A small class-conditioned image diffusion model, trained from scratch: trained on stained colorectal tissue patches (NCT-CRC-HE-100K).
Rows from block 3, named by matrix and row number. Rows with one number belong to one neuron. Each number is 128 + 32 x the weight over its row's rms, rounded and kept within 0 to 255. All counts start at 0. Numbers have three digits each. After the name is the row's rms in percent of the matrix's.
# fc1: MLP up (model.blocks.3.mlp.fc1.weight, 512x128), inputs 0-127
# fc2: MLP down (model.blocks.3.mlp.fc2.weight, 128x512, transposed), outputs 0-127
fc1.78 101:142133144124087134159171064078122149083095132113134129128168067142166067100110128141126066106094135134132128133099155130133174176132162109158084133164092185156143147124101138132166119159147108143178046139141157135115036112114088118101149109160095156047101111168150153139089070109146164087103106115140102112127113050127068117175146145152089123098136106173117149081117072144084133075127
fc1.82 105:110144085137140114202126072095092148127128135099154146120108102102163108179153098172141110155126159181084112166141113139156111132079082090134132160183133155117083104127133138168135128178166125131095106142099161113127130105129148000122132107168123136174133168106100143115103177173114126085162150061186127183135129135036135070096130117159164165147143150166136121121089131157151125110105
fc1.83 090:152074130146101137194149121136118152064114087136158126134085191095126152170149140101142042141109114064146128155156145138114116117101127081114169152198084138106162098098069116125160153163110089126130170155115164085090109170100153074113157096135127119099171145083134157104079140074117192082093135083121083143072112140126120077073108160189137096116099108124120129148082175107123105137090
fc1.85 084:128087147124147080147113129080144119216190073141122174121159123166127161107086151155177135160124153142159144079152126079088124114163140138177113050128180158153067120138060102126108115132113106250178149156108155176167145144157113096143130133110138175119149140126106127155116103179139163118132111141138113126124147141127125098150134085175115137110151092160083109138150153175126216167141
fc1.86 113:129100116119114147122115118081097146129129026132138093216157123158101122130127067148139127114079165114049141149130112129147118151140101137127121106169134109126155117175078082094120206100133123150147180129118128196196142146101129135157069114121184023158111149109134147177073132100144129173113065146126187108117132133081124110139120073108113148109139152112149168090138094132160121115089
fc1.87 104:092138080152079122102178148052088155130090104184151168078102146135112090117111085138174124179115149164096179092167169118150126112055170100104136140102132120133131108126108108127165113132142112112057117157152177135127107134119082068089108165075187124105076142109111171111124120114095143135120085105121119109119097144073102235080136137135137145145108108154122141158173162157169193106159
fc1.88 081:143162175128107098087118120148102130135080145120131127099081113083081100180121095151161158135152138114142114147125089087141131153087168118173111148138145147096152095133053093141132119172119124167130073164060148109103142180131143109178124118098166111110089157130160159139105173095137075112151156171116098108106158144153077109128137173142152054102223142119105206103118159172181093062180
fc1.90 123:142119165122059132139110151105179101103135152128134115167118123097200123105128106132177146208172143127081219156107070132144111155167139104078103099087111132123143128139082109157125088180128116147094124129151121112089122158124199078124151165150152210145123127081162144129162119053168148140087112169172145168150121126119130097076184129119161101192117127113125132104098081091136184147109
fc1.91 106:106205157119075089124143128138064096138145135113160116105176110118108075148122135099115083146138118144154118177115072101144085132149111088136129062044091103170183123116108102135116144217123142136145121100067143164080085168157104134077150083112093113157144117123165144092170114099113085123109128192114124104079106110124064124086136174136105122130186113107102160131091149185125112066115
fc1.92 102:151108088121144183072094061092133055134112102189162116134146165127029094124096112104151129152119156130116151122114122150118165137097080146120128139083149110129143132101148145120112131154149080135064078129145159130115091123109103000119114164129120140096187173093160164088144160103120150071166081147088113099089118067116132074119137140165130113119126101095151123122109136147159098129077
fc1.93 091:140163070154146116077193103120136143140173167218123174162140135103115162072105161107155091135055103088146201138166144117141108118179135105157104163145139120101119112120119085106063150092145158133079135105112076161153090134147114096138113067143057135157120116118156149162143079171159182130059102112111150148156089123179141134154143092132165138100110113088136108089096083093114153176124
fc1.97 099:147089135154071158130124211099090143154084080088150133149128174125121167136085133169153097131130125169111153099104145157095133122085060119111072146124113132142121111110138110126155137091055085094151062144065149115085101115083150062096166120113106115095106119076152177110120171083143123088158092099073108153074051148145112134114127166104112142148163058156113107152084095139125113083139
fc1.99 084:072146162157132100072114127108096128129119083103120113119185146228144133142131133139104141104119119099145108112179160105118138094154168102052124089089131126147113150067083161171104133138177124114105099103092147133131152144078134097080131093122138162137159161105147134144149076070149153129141120150146166148091082145166122107142159127151184081079103086087130091152217044147140176105074
fc1.102 093:112101096134050133122089096137125154095086069181138130111098180129173126144129201181144047178142145107158130118123132158137146111140127163111121144160125143131160131128139121165129137118095116152093071182089171086106113132122095053116117127139075144114193152085073153132117124147117173110127091191100167078036127071159142105142130103128116093122115138133113196112126142174120095187131
fc1.106 099:136110135154133162068102127094126078086091071110144106161095204133070100152099171157129089153149147086121127095140108152105158156113114128106112124098128123119115122106112123101133127175078107126111157157095151100117100129085160019105133093112088143085156141080117190086135151120117137072167080115107118193061080139107105090126133146186112130116043126079107157132135129152138100055116
fc1.107 110:128132087190155145114171068073131131128125191134168109122095111119125114157104129160156067114122116138084136157160145094121066189106134103105114117124152118173100083158104064165146146159148104150122149183077137171132157128128092114136189183063028134109140108138174131105114069097132155140153150199133148166100103101122130126098122145116096087048141110185119141149121119086157141163129
fc1.109 102:152118120133073094147128155178065105132155136065143182143133106115124083098126164136139135117111132134056224135117141088151168114146090061097121152077113093135169088109143097104109149169094118132058058164120102099060137139118135074092120116061093128112162097114152169089140087158092113190129132085144109159146157117109111097110168110125134157160168117095094121125139105139107090194099
fc1.110 101:083143101139171127136090133125143153124078100058134120126120114165172175176104168122135159127129118144101135109104094144139170169114151145139208056170103160149166137147178131163128127156110111171145136152135130102141081071138080124056112157094101117058168139126099171196133071111105119151129140151173076135102146143126112103082099115123105094105165101167094140091108088073115086091042
fc1.112 137:071127102118137163128126117142155193165116168114215122154073087105165053185090116155169128156124172169179096172141112136112089066106157092113201134147150134141146110131114134165118130068143117144124077148194104143104113132097095125116141157054130127083170148118161125164154128121132109162124106134161102220143072104169169144126135113113167131121149112099114134110192118156120153078134
fc1.114 093:061098148142097112177074119136133160152145058144137113107082156099089166122119162136156140130088098177129168133127138094148095129129164132109113168108099102114141114113086156108107132069172106146197096184159164164098163174124169086144120143143126124134105157057134157123157122134107140115075121152064112143099062139149147097114162134200122141158127143061126188096031162072114114106140
fc1.116 104:121163120141059138141159147142099065178115174033126134157162104110107123145091193067120120136123133115106126140138065130135082116161161163130099149140178115128129148116123103161067086137197102154113146034117085100140140121079146136128133089155123087188136118123171140061175188137146176128111082158124143107149138136166142108155126092171171131090196160145132137075145127136126118135096
fc1.119 109:068129121200160157105151139106136172146097200156167114108141112099112089116086133099157097113169213148101141157168132151135119141089105148116171113148167123158099087140125102194143172095161114131125065146064154164120120151130133118144106058083102137145160132112152137109115068129111117122123140098101089158175005104169096121127126153141133062139124111210126108105138130137129106132096
fc1.120 076:121150142112135120088144125105130161117132133127162132128187110123106103140148047177214082102124197131110089186086092188119132143145131115204130120119164159067138105149135089163135189134145127123113143162183133121087117150171128101132082125123109142121083181113092151100130119129197192113122002161123184151075111180153112120132121120130116135124128108131127147073124153100141130109152
fc1.121 085:167160129118116142087096114127135148105149089124165095174143160056065162118094110125164064136084155156148092121132069151132122124169147121184152103146167128137142095068108130131191152031158183123120143166149113119123150103139114069094103131082155145157102147151075174096152138122164198089089119146132143185131111153130178128151134212134068172113123098145099145131096159166130130157138
fc1.122 085:126166101114129117114128083135025167173155130170118160127141197127124127087122094134060139099109169166136116115153116093128164161170121171105126152102126129192130130153134166166135180144120141135112172128113121147141189124071097098104151127066098081084161134120142135118154119174106128143146151099177083162226115120131097169139170125115191140123123066114125202084147114168150119112073
fc1.124 111:202168130116142107135182059132114139103139141175134128130125103119154175064110112085106131103125138137086145163096093102118121110136147088121164192110157115102152155108136107114041134175126128151092135152164122151121079164131088129104079075101097148065187064132186136157150143168176114133144114161091107119092126190130146168141106071198123165106170156179088103163154135177131127156133
fc1.125 095:148138094089115137137173071142067150078094080114148154067145104142129130155174112103099129104082135140105121141116155122094097053158196130132176085135108142123127111143099131187126101106150139140168140177105155129191157111126091122164142121083125194096182087088147142130079110124187112095140078160159124167059125170140096163169159144133165125089176152121154199133165116108157067099126
fc1.126 086:104139213160125163089140075099099172122116105117135185130068061116086164133122166162105110162139171135144162112123118084092113130117166157127111138163080139106102138132120129112131161128121161160109137132130110135091025132133109115106171098117111089136168168102118137139194143122086133154102074121155208166062097105174148159125208123161106143102109095167192121126142164106108061123130
fc1.127 098:111153097072102141126196075121172119104157141077145121077155123159125116131044136141129099160157160103121037141102087163148097135148163162110129148119129090153162110093139111071135112184122113139104137124169153139074091142127104091133163112124107172102144211062153178147148126172207113150166078120145151183135134096093146147127090121139156141098147150108059127114200134116108119125155
fc1.130 101:143137146139147209144122101079092114075118107166146080066197133159128159098165141117143145103159142134054117114126142159137154241118108156134104170125146149126170131111151105127117146148141109167093186160087151139167144158145152092171126119148097115154112157109106147102168137115126134114094118147132155104103101192104050096124159069115085084134124142199133122093070072159156125184110
fc1.131 090:134147164056104114126150106088104165190146159078131116117125124210215177086113139128135165129071123108139127138132136104136109145154116178087068129094101137127129174179100093097119122162140115154109147111159145138148127153118062116124150115149139122098159131112152150097114121174159135110131113113157164147100181151123108167092149117131158118046151181033098086175220104128134148168094
fc1.133 098:106092182126155144121124124132099072114101104151155127072177164122091167117161107133173119096111130102088155155133122186132136175172157152114112196128129117134167086127126129158116143192110116173177106155043135146168119142120117055111107035146101160157105144065096139084116093105091129088092066122147138126079115149129071131137128106150113113167128151200150139076097149085139076157116
fc1.135 098:199139127114140081156146136136107124109095145097113144123109062129152100106121142149125181065122163158080226150101110148136136077191115094137152122102128143120145129111107125139077117153099140131087119145136086103146161155144109100172121084085117096069204107088144133116183082124117136171103172161104144103081162167127136132151153085182165154074195140089103097174192142180120117154098
fc1.136 100:098129102119128166160074142114104166173131158130208156133139136109126136051102174146140149185148156109109122207194096152130157176137107107147118116093187153157138068126134106190189151088141130106107073106167147144105122157086167140129159173079098108138116124126143130134157066211146197104121107148178097134179147123130122150102142145100114082160109068161112134117089103167147138128141
fc1.140 083:171156065139104102117120112244083140166165114105142073145152073095099130126081158114181092146136138154067083060099098070180168167130082127113128171133166141193175124114152135110106125144114113076104137141156114083134145091117127125167168150129120133115098145119095147118048144154144143172166140106101120109123129097137111179131126110089111120088138079114118134097104146204130079158120
fc1.141 098:154127109125139170058179131098153169128093175133181117063144137105122107064090176078150141121079193146098150171176157147133080139095138120111197095105156132154092076159180090188156175103170107118103104153106154166129123142127146118137134162144092148128155092101152125127097060117096087073180137174111106161147137133140071084138152161137089078127159094084125128102127130101128116077114
fc1.142 119:144130095104151184158141099117125124191114120069218126089060087109105100066131170185144114196194149124117168165152205181134065143114129160115168138153126156163157096124062113153133117123135110133178097057165111148145154129126076111123082188128120104144174168116127134096133116142167109129145136166115107103122108156169035115129145124141151120106150123154121131145145135125092136114163
fc1.146 083:133131138063074126178146064114109130111072130134138176101110140097106079099152100164122124111179144101141171145119153124056135063101134119075102094099079098216100137128095131138145086137124153120150081097088149199164118082068111121121168106135145117178118099127157152149075145121165115122120131128134138144064087125105049148139205156106149111095125069122184143122142152139141154141154
fc1.147 105:084130145219124117126125181111152089130132108093164094147154134135105151127142130147153130123173195187094127164133182074161126127142143138068179154102175101108058112174137119092111113131132104106157104118048114113107127124125154131114070030132162129132153113079149122153158123143114094178080099095148101108167121126151155129179147128123132121164155183188106117135185202146116116174106
fc1.148 097:078110105150084121106124152118110124113065093119179160093128175106142094167118122128140119183141143124117171149159152113142107131103112054111112160110121171125095099132147154131137115114062120100071161166123101100158132114145134080139067152131188111131056173092185117076105126156120165158148137146112073103135126126068143209123140109140132211102117132132170149135093129107229194152135
fc1.153 084:178128114110125176127161103142113144170126163111166084083066120109092053052124165125097180106181152141099188148135157176073068113082147108105134073133144111201111088170129096168157130111127126192115151069174117141149169127105130141132161134158113064116170102098166122094132108155121116155130129137088138121150124162128087144155213125110150049123122146111137162110169129114144149121144
fc1.155 069:200153097150097126131158096127134154094140123136197160112140171081135108134125144111175169135123185099110114160174149163138159082092112113131086078083149168106157071124150125123152169131155096107112158139121117087128104143114145078101205113136151124081156051095114137113124180106081097103124119116086155136075095126096108154162102138188143094077089071162155164120105182055122165083150
fc1.156 116:132099133158120130106165115118116159153115096141143143059165181151037078147114118166139107081070148185141161162087194127136117107167135111115161162149153130131158120127142109129113172127108119141171126149085089137180157138084099111107088070083097055118158110057130125153135104181103112112134107102180097143086077157123169148180117088122172168062144127122140130123154187171124097070136
fc1.158 113:113110133154118122146177149141167106113131146132140097085165092139163154150144132142149127075127128115122191136129154112122134082114126055104134123040183133111144127112185152190128080113173127168099048116074122152150089153129148115049134118135054086183103155071106127136127111085118123206133128106148075122152101094157178153171101106094146082099172093141130139129160115178118163077145
fc1.161 074:097139124086093094097103106138145084186172110083096141097097090152119092104116150107116104133096130127089100202124111137104100173091139149252130075085103121138132134185111076130133160123148051189074172151095158167124085188119119069092151101089114137144149135117128170109134142202127141143097109069150113102128115100123085112122134184139123119124139167114110148117167112093132121155087
fc1.162 095:154148131206124109140103099119140065118159127097150092102107102138150077125123162123128121122072093131105129191158099115062115180173083123052101146148144082162138085137130112164171082121099110119103133143163079117209157116128094104093132158101102118098096085115140147097186082128174096105102041143171146105061077112111181126137115144073148152125166114127077133111145115131171118097125
fc1.166 085:136107117118119098099109121095140102173158114072136096126134117099146115086152171097195116147125166145146122187165129124187060164159128124160161129106095162204080104062108101122060123136200119126096163110094024136117108135163111116093107095144105115177147109094171154119190173167166170120082093116130170166130121142145138164134160116136183141121127108107083109080157148107117094158114
fc1.170 104:134135122178137088137073114121093122132128133061148112135104164124097144133129152121150147145176136169090122157158198105147089139150118204077089138099170107125049098149148084126116122100166100109160177144186113097173112121130088090105163111144184097125088129064119138133168137128118049122094095200140114149140167124194162216129141123156149119148130155073091115103133147154144104190138
fc1.172 136:126177124056122119172158090074144120146152127138156129084146111121136151191087096152166102147147136185166141103147110115155161197099185193111185095094147161144115108125145146167141118104103105106170134133174217184148130068121082109137114114102118106146130104078170167106115086089143126150122160093095168174120115128150119102164079139116150074145104152099103131120083105145173135071056
fc1.175 097:058130113073131146104080126121105099089130099125143202142113148117107159124093145177107141098209123144163185103093108109151182093134130175152073076131129152143147133151126075078122123106149164116100098118100161156111127132145142123143155095045167115118105126138150172126168137107127150235112141110114145151145093121171145134186108109138170103040097076182159149146154093102142144168123
fc1.176 081:131143144119101086174175106096137085111140155163132117082109108117151129125061111144148158146100129129106146176147130000121131208083138169100135138139119135183133149213130104157176106155137057138121151144134123210178123151117111160134139123157108121138143139043140119137132090158151109113098105139147071150141097144138125117126158120136188141110181103151098190093143163120160092122124
fc1.177 077:174113127104075138184175064090142105115126109136164120138116176099141123131184119114213136129057137151147125169174128132105149104070120097119116102114136147141132093172107105142089143162171096151147119122096085086122067096161111105067192133127120148094130054100112130161183124148164139152077079139125112146041112125115123141087134105141193126094184158123149104143123204155162118105132
fc2.78 096:150116158140166093085082114097104139049135150144127121132183167125120116134136106047095151081147140111137109142166119125142069121127185142129140110153110073097107165147141098162075220144157133107216125087139096121118223086133139127113097092081159180126151135050096152114073145155086150147163157158089142123124154092113144106122132163142105181090129113125125104120160149135128077133091
fc2.82 106:160161125124128119212121080118141130112134127064126093091128174146145149089112104146119142141142125101113161149118168101126163137081167188113150104196129129106150145141122111085080133111109116132130146095205166076146119111123111119132131169057156125074108212118102134121119108092113199145169115178155115100110132160113136223107142182101069124119152134144117228105167130137148131143076
fc2.83 063:228108089138089148101142119133130152132162101097141101090123171124171095130093108159103083097151108099163154106135133126127127055138096058138152137124123115120194116149158134134171125161097162089080193076168110107078099113139195118111164062102072136116119119106167156095104157130115083081096128126135120137108090127073121114151053151085114126111151097141117155084176190094133077156131
fc2.85 095:104121114088121038131150111086124143085163106111131017137158164105132095116160068122140118144118141119140166059137132130114114134150092104141116143118164110019220118136120094126136128132155107006152145137123179174176145146114153155120123121134151156140127128230122094166129161111142140130146101120107086132066105117136152123111104096153150145124097149129121144160136120102120130120153
fc2.86 086:129136118131114061114138134145129138195138188131084255114082160133136112123210056115160131129155146131080140114076140144106143143161154141115151181149118069154108132089069156149114176129141105151163124119141119198138109130169122106118144150124108016124104110097146114147108121147093109089121058151134147141149130125079097149129159154116145162149099103088111095132126123129137084157114
fc2.87 081:101134111119130127139098159192115113131234160190127151150143114134105140130138151120130140144161126129096146100094133111100170144139088110132106123103113125116125112104159150169123113166098127149103124166086094123118134161145180111187145069144047110103157148169151148127117193141075159128122145175123145147097086143092174032086114176101146146062085135196125169079059124144144108140192
fc2.88 064:065147190117117090144150160127163140102053116152098146140147171208130157106125137100076134194137147101118140160159100039086121163156195115074161091090142088130092112120144133135135106086136124064148102139095109181074081085124097116169088118116125117091094148122094161161093083128145147117113171079075129157169089083131140135120124175096127094178133122151108099125155111123128082153141
fc2.90 085:141144142100139153124101139122113120111123101129103238083170145192188100189136128133125114177098140145093051095116200123138079129116151164125148185097111108132167088167082120109087086114136086144134132134109153129117141145118088117105123114120103241112131120175147146103140135179075151130123132127172138085155148119122128143073169104111178105080097184130113088128108054120133141093118
fc2.91 085:123122109143112077131119128120143160134110135107153137126071131200182126110070147159074130161130131114182138112126128115144168137131142125099131155068166081056144120115098112158117205066146114139134133115143203176121092072025141181118147151118127170112120127190174138106226130165156105130118135101094122116149125092179125126089166133115105101138156125089173099147107170169130093123162
fc2.92 074:124116125121161164134110163069114091161071097080196121148153110099163108148137158107110195123110121088149095137150135160184117139122175127127133141157139130155103148102127167162163090142191114109141093145148077135133097144100089130113104132148153072108189122186077123152113122107142136074121123172115135107157098098184135109135143102141050142133143024186095090194124121126136147181205
fc2.93 067:132164075136172146120111146168142136172191064060125094123079147172086125134188168184112137076176130104145105102084172073093144127140096142061145107110147165120103133158133173145165109116117114154155115132143193163149224132089103134133125111098080122144125150128106142105141159133034206143172117108095156120154142141201143160148169119150116122128127110139156130123154113136097159157128
fc2.97 061:167098168128128124101106048023132162105092103188126085137065118120109173153195137138121121135114151148131104065114167178169127137129139163150087142122162147093138088122157097135145111074094156134157112124086116096074136157075194100158105083110090112092118123121099143121108144144078130044120148126158115135137177087143094147126141096102093175105105059111117119131183163165120146137152
fc2.99 090:110152141120135100137133144101212083106132174157165133165085080072117160131125089118187119122102137113137155181047127119140132092169112127185144149138129148139169186063114143107141182113130116144115136129143102099112103088194138109076130135100126183124150208172108190173162170199060137109109196112135149093078127109137142141130141114160113079152142108149140102133097102100119171142144
fc2.102 057:130116145151107104125080145116113098106124134097141145118174113164095114111112150127125136102132124069173099157136141141143097107158123132188098119120156149125097099172105076185145135107122156104112138106093038088099120113041144119133099088172115118115152109203112068163146156120129119163159133151158142083122108125143218107132129143100141096210191087174124026135144083151165135167085
fc2.106 062:157110156136155117141162147112094070151118136145088153197131052160106113170172091149149133119120159075134152058122129169196151132120167162122119133125117200109142121128130134115133124110129143146127152117166087080149097120100248136123110099154117159091122135123114177157157103104076107055123081132160119174113168094131103146143138124155138100131193098153131042137201111129123090106152
fc2.107 103:131111108163165120126117152073083119194125141069130148190179133134132101122125135156119170085108097109096090148110211063132158131123131112137124070116115140132117126144121121186081212140114120127088164180105167145108077115105132120127111114138094170145125115121127123122097122102100134145135126163098092185058076091172152159122099161150141095190069141057103114099139140156109185193079
fc2.109 063:148138103119116082125065087163158122051148153185137018103142150151153125188121103132149132106107163090109096131186161100117121152154169133212129049101062145142070091108145115132165155109169165109104079094136166117109132132152129107184114134145146141188136112150161094116137155086166161114122141129137132157171176099132110100127132109130108164139134126140101121104125165220132128164095
fc2.110 090:063153162132184090155207096096154142121091190171120157112227156115112104125134141146142099139091151178147174125154068164141098147160047092133136092144137088108073155130130101153085109124148123076138114136122089146121071147042126110134127160137129139121166115110148155121138225102179103123143128126164114121112120145081113116123102160118165140113110104118105131110189067127116120086151
fc2.112 185:082102114117062156127127149116159209128115154116131136162151102148150047109221064128087086093106089128125183186172165171168139057114105132142133085092171162093118090177086136127117128139127119111116120111178147140119132097135127144132122184085155151108132182095093149136140155166129148147094070108098145169163153145100168135143115137149178131123114104185162136071058117151124146106131
fc2.114 048:166161056119101145130080134147130105119131216136094114096137155147130106087102154140074127144158145151167121140174096105041123130083113081164112126142087172180158133071140162108163129091167160098135120142121163200095135060108098069163141081134099140112131142149117145166180178152131096190143154144123131104162194116136114112136165158120124108131096175195129147100115178136174111099151
fc2.116 071:143109164085119119124073155103116096145160093219162137153183165147121151149113116064142174135119120114113168144094121128162113154087184131174073116117129121130172148115136172153176118178082132088105102218093127081124100125152148108142094125147085100094104104129113080083177087113075097148120111197161146154151133140048159108124131124101115154106149104158087154127061149182130154124090
fc2.119 119:050083141140205116116135083142149136121091133084146132135098112154117101106152162127125166193142137088142133175142109123136155152072042157117083101042101149085165090074156129196093168075107122130083177112146110133097190140108185111106101116120121122148132134153096125171117138197113111143078139106179143070142129075143151156104111162178133152082144146108108108113144091117151129146135
fc2.120 073:136161132112087093138115136148118110162129084125091140133114130171086118123075096096068085127162128143151112145151170158125125090174121119080158168143136103136110120146157091093141174136141129123083173186168133115023175120090106105164096160136152100109196183123151186088098122127076183113120038083117123086133158118142085070124096173147156132112102158174096158165134124153067134135115
fc2.121 081:128117200105093140130141146121132173135135135120119145105156111151070129106051110142006112192125100113137138156158183128152142111170169126090116089118125149150078155109124131115142192169143132114128077167148120105134145166200104087165142149123123104098156144155092220082165131107177137105116110116137137160135121129114083161121128077114152091139123121135135074147075091157093140137217
fc2.122 074:155106040150122134085138131162220082138153106095154089142090122119119154145142145155138154096135117077095126112097124060145081150124151144093124142124156131113133108131114110150108159106124095135110142144133162157171047116255176159076123126180124148124087124088109170145185128110123123125173139145101102086215131107102142137130148121114113158122098199102137117130153113137146069072134
fc2.124 102:144088118157099031143148170145131111236166135129127122173106148118127136106167094119156104114131144102114130109168147124160180100135084129178120108133101136190100141120110104101217158131159140133161139119162092138094191049133136092114130135124139126123086061138117118115185158107050154124140133082129099078101113154137152172108124075189133149185088125091120144147167134172137108138153
fc2.125 099:133193151118140200111148117168188141117150142108085131128084111134123103123119157125165134103135116145101075112178140139076123064093131137076118158143194102000174101113122143126140132146122086100111111127131149149196112156176167141209107121159125145154121104132156107106144136118093129140132105144139106155137154125072120124152140109102140166097129148132019059106153120112119151136115
fc2.126 067:110093183120122155128148104102111130192126120145082014133191138129138092126124119126110118122139176126139171093129119131097126137144082127136108103133065206199162156113117150143121127115101105042126134130125174116084141161063134110000143133112110157143135115184134067126146167110148131119134106120136117084083136132121156130127166106123162121132142109152196123105122103150144066106122
fc2.127 088:102121087093130134098166097135042104102137127066168179109157099148122117135173130166080187159153113153121158122148158158158137069129067142137121174117100173113103113129138125156107120098122175189129130131102099141052085097090117135100123120181110172155140186167140191151141100104127162098161134127101160086123168104120048103132080135118088144162112097072073150153098138076110085106153
fc2.130 094:156082116137083157158106133153180181131150176135074198144096093129159053131158064135130094099133101120097133165146126159128104158098161109107175084105152152163126145146092133122078142124127111093127087116164160118158122090143101091124137135077163114110127131090102141118142158160160137151071097105096120192104138184084208151156160170135192101135110052151175142057108091149131107095142
fc2.131 091:167178148118066100105099148128118107106152099160161136125180118096133138182098101139117109088133101124108155174113132175094085130163159142147113121166128117131116178153086132130148092124095136108187028146117104164134075117151118106143165131115119150080155129159163166114110151054152191074153091137115144168093194135108098136148129101071095096197080104118163117204066157114094123101144
fc2.133 072:126150136143068105106111139092173197155141137147115101203046158134119062149145073105118103055116123131090102149149137167127125161122128109096155100104163130103136167153143126101099115067138105082169159122204157126166081116100145152099108222070157143099121124122090138066118132166117130128074116159085118176149153137141175120162139105095148140092117159191116074154137143122171148126130
fc2.135 098:149109140100102085156077128159130142150127194181108108142163210139157142138120079115157123100108151125133123135152117162122137100188138143184137088132039127168101160105159134122154152130146126134097143108124138100163128127079107131159123195118170092120114117148168156144213176109157140128125197095114158150088162139135156106103108150129139119218174083123085170139091183221134120155112
fc2.136 131:141137098146137129082179107126168103091115123147135111167092096135057159157162173121150124160146168084148150124122140119128118201188112108131128124157184139098138063137077156128076185107118117133046087190152188140070084095209166112128131100168111140167132168130086131129132174067088119106151125156144101048163118118127103158143174156107144147094106136132147137126156127081130082131127
fc2.140 065:096131065124162099126113114240155115150182142100087212098102182131132109135133150140085156115128085117125179069134113061053123164135142097170138089114100060072057106183145123187125105133108121109118105117127158122145118158181125122183127102111110177117130141170123085134061107109136156154141146141128135122202163122126125115125151108140133115134106175138095097131115139124096089090115
fc2.141 125:137140153135158107133164135103079096105094156155151137135142111132058147150106108210135134125108067112109134208117171147130190191073062146141144132093116135134157101120127195144093146070134141161132061117146083143153151130139199113140151161120152155127118126164146131215131128132132227150105121106131133095148084168176088112098139154158088158082100158162144120172129105103133102145156
fc2.142 145:136128139136154124132119109140088189119073121146146110091146170113159190080114148145154089164120123156081085162121144250141117083137099151142175150128181108094162096163111102129099133111150123128152141131070126138109078129138139152072095169080115115141116108151135150132144130111090085128108223113079139147082123157114146094127165156154182017129155103141146143053132161133137136140143
fc2.146 080:137128113112123110109112149164167126158139148130093070145156086118149140140134123132129140102096087113126079113106148151201139082091121135145094211134086076033180138177145099115085100163123054113091139117133170137192188192204123175138115119142166084149125165170153158095083094126112141135137128117148117116085146111124133113138135154111123030130117097146161135115078191111134110134110
fc2.147 095:065124134252118146133106209104116167122140097118110130113107142149071134167109112117113142088082150066119134130115085148126102141142113122152100169120186118113142116132147138164107116130147133157150159144199131174144123129129102139158208220111115161131130103136140130116146123091146153104084109153111058183156123132145113158183108161117096071122108130207123112186094153102073104112118
fc2.148 083:062150097138116105091107173120107152128167092130105109172088104150161135077094109113135127204151115158158100136126151128150154147128163156144164118093150093136125167132148083141122142142200128197094084183121151133133146148146189125103216117098068162086164162115189158149104140137105142100134103099123060164098121112119159075140150156098120188160135095142152123070116128099225121137155
fc2.153 115:089110140165143107128146157234137099119172118118100118088075157116153086090125112123152106113159083164110140105173128101126125142022116101119120179154153115121089119125175081108111148163093131068170105140118132069085041088192136134049140101135109122119162072168132129106178136175159120130127138144138097130150137150134088114104149139167129157137074111126152130082164101102077127118085
fc2.155 080:127213154086119112141109119120135136142152158162166111149132097149109109189134135098081163053126111116190099144112110115128142111098086105085117182138070120155156113178109165100142181126109153136059145112163124096191197145167088150123095128114107128077164093118125191128115070113110159102097089145132121127121127137137086159095109152130174147124154090092117182195100117171081160049131
fc2.156 093:126120134160119127107145132125152120109121128146121169192090112116068173093181167081125150079197150128145185143152083133090163158169140126136119139165179077118125155103148154146115173152125104161150135152144147218138092170136155111135140136140125017129113124094118122131125137071104114122115111199146090127125077141156051155198134120119069158168135132127112110124139188132118081191158
fc2.158 089:148121135151125163126141140143070112119143082134084253164171150125139096116181156106121125130171150129167064122135116110127122139135141156132133155079136111186125121116123112107118091142097068129136139162154154174071158181125136110014128127122129124087131107120077126090159154097131117128134118175155099095072106123134057124150167094138098129144120126119218097122119119158147039139154
fc2.161 091:101180174089142055108108125197126172089161098122212091109147118131144127130119140142172153122101115131083128121187149138135115119109120128070108139104132022045089132178119127138132142161125108045120127120143150187183167170112107079102105152145141127118130134200160094072137122108118149130111058143128127168082135087128177119130136121118172122097153120140099134139112062121119119128100
fc2.162 081:155114146209130097171127088081133152172156102143122154097174176136123131090138139128125141114132043119120191120097109088222131146156089162225132133117103164110129135129142112110089158162173122130091107145115206114193076126116124100143123078153208138141143100105128133109179099099095117112153092089103125150084117080126119123121109138162155117126130119166084117063146168103158134092104
fc2.166 070:124084103087147155109117124114118127137078165137118137169114128188092092142170140103093142121101138108108075075083109113142150133185086146128137125123123110139157095119106147156093105159132126208157099129107234120113180073065124096136117136149087105122111164174120168156215175126175128102174129151075210093135174184093115139143142103132137117129101102131140068132161128175074139130118
fc2.170 096:127112092197141123111068141113153182134151090071115122144141144135085119104116106151128139134070110072122141114128095128123166117137114043164191130113168121112163112121153189124106131170105142145130087153081133156136131106133167117124074151103090108155168103122115121133136126123129090129103134050174109136113196124234101050116079166070130124111109114057117122113095115100155065093104
fc2.172 121:156159245108084187156186118114138140143168104127150113174217116156138128089168140113143145145145134100118125061135130153186102143096101100163119135074148149178123109133134147080107169146172143162162116117076126142162179085187101144139144181153100160101150124123136175111105133144077126091126165122083187115206166128134119142157140167128120119128144111130119093091142174183137101140094
fc2.175 085:113127118128153139158106078135172185131041172122114069210086104151190137098209117075146138096128159128142058099165100086093148121170077139107107150129127115141127123157095074148153111168151078174119157119122135161163165137125110144137117115112154101152115185087099147071127119107148126123131135148145112110156112091151140117104117103150161095195158177123088096114103081185124203105101
fc2.176 090:138142137114121120137100111160124122101147117147175182108137180154117114100111081158138105125189134125091159072120112045112090144137105146179153095141112119046139069142103111122049085102162130083124145178122202162172173082153157062151146143162154140198141117221108153194119156109128112141133109125117112157074118128139151131108127164132091160130126114111116078130169173094174119131122
fc2.177 078:138167104094155143249158072140111121127128169154104119099147106172120123057080164112105139094175113179158141107112117161134084082095116121142169118155136103093124105188121195117135128112058128146122143123153156082167143122085103109168047133100121147134153084137065140144176123092089160122096123141159139093101096130070126154087139164095100159136165071165114083100154111164139141126133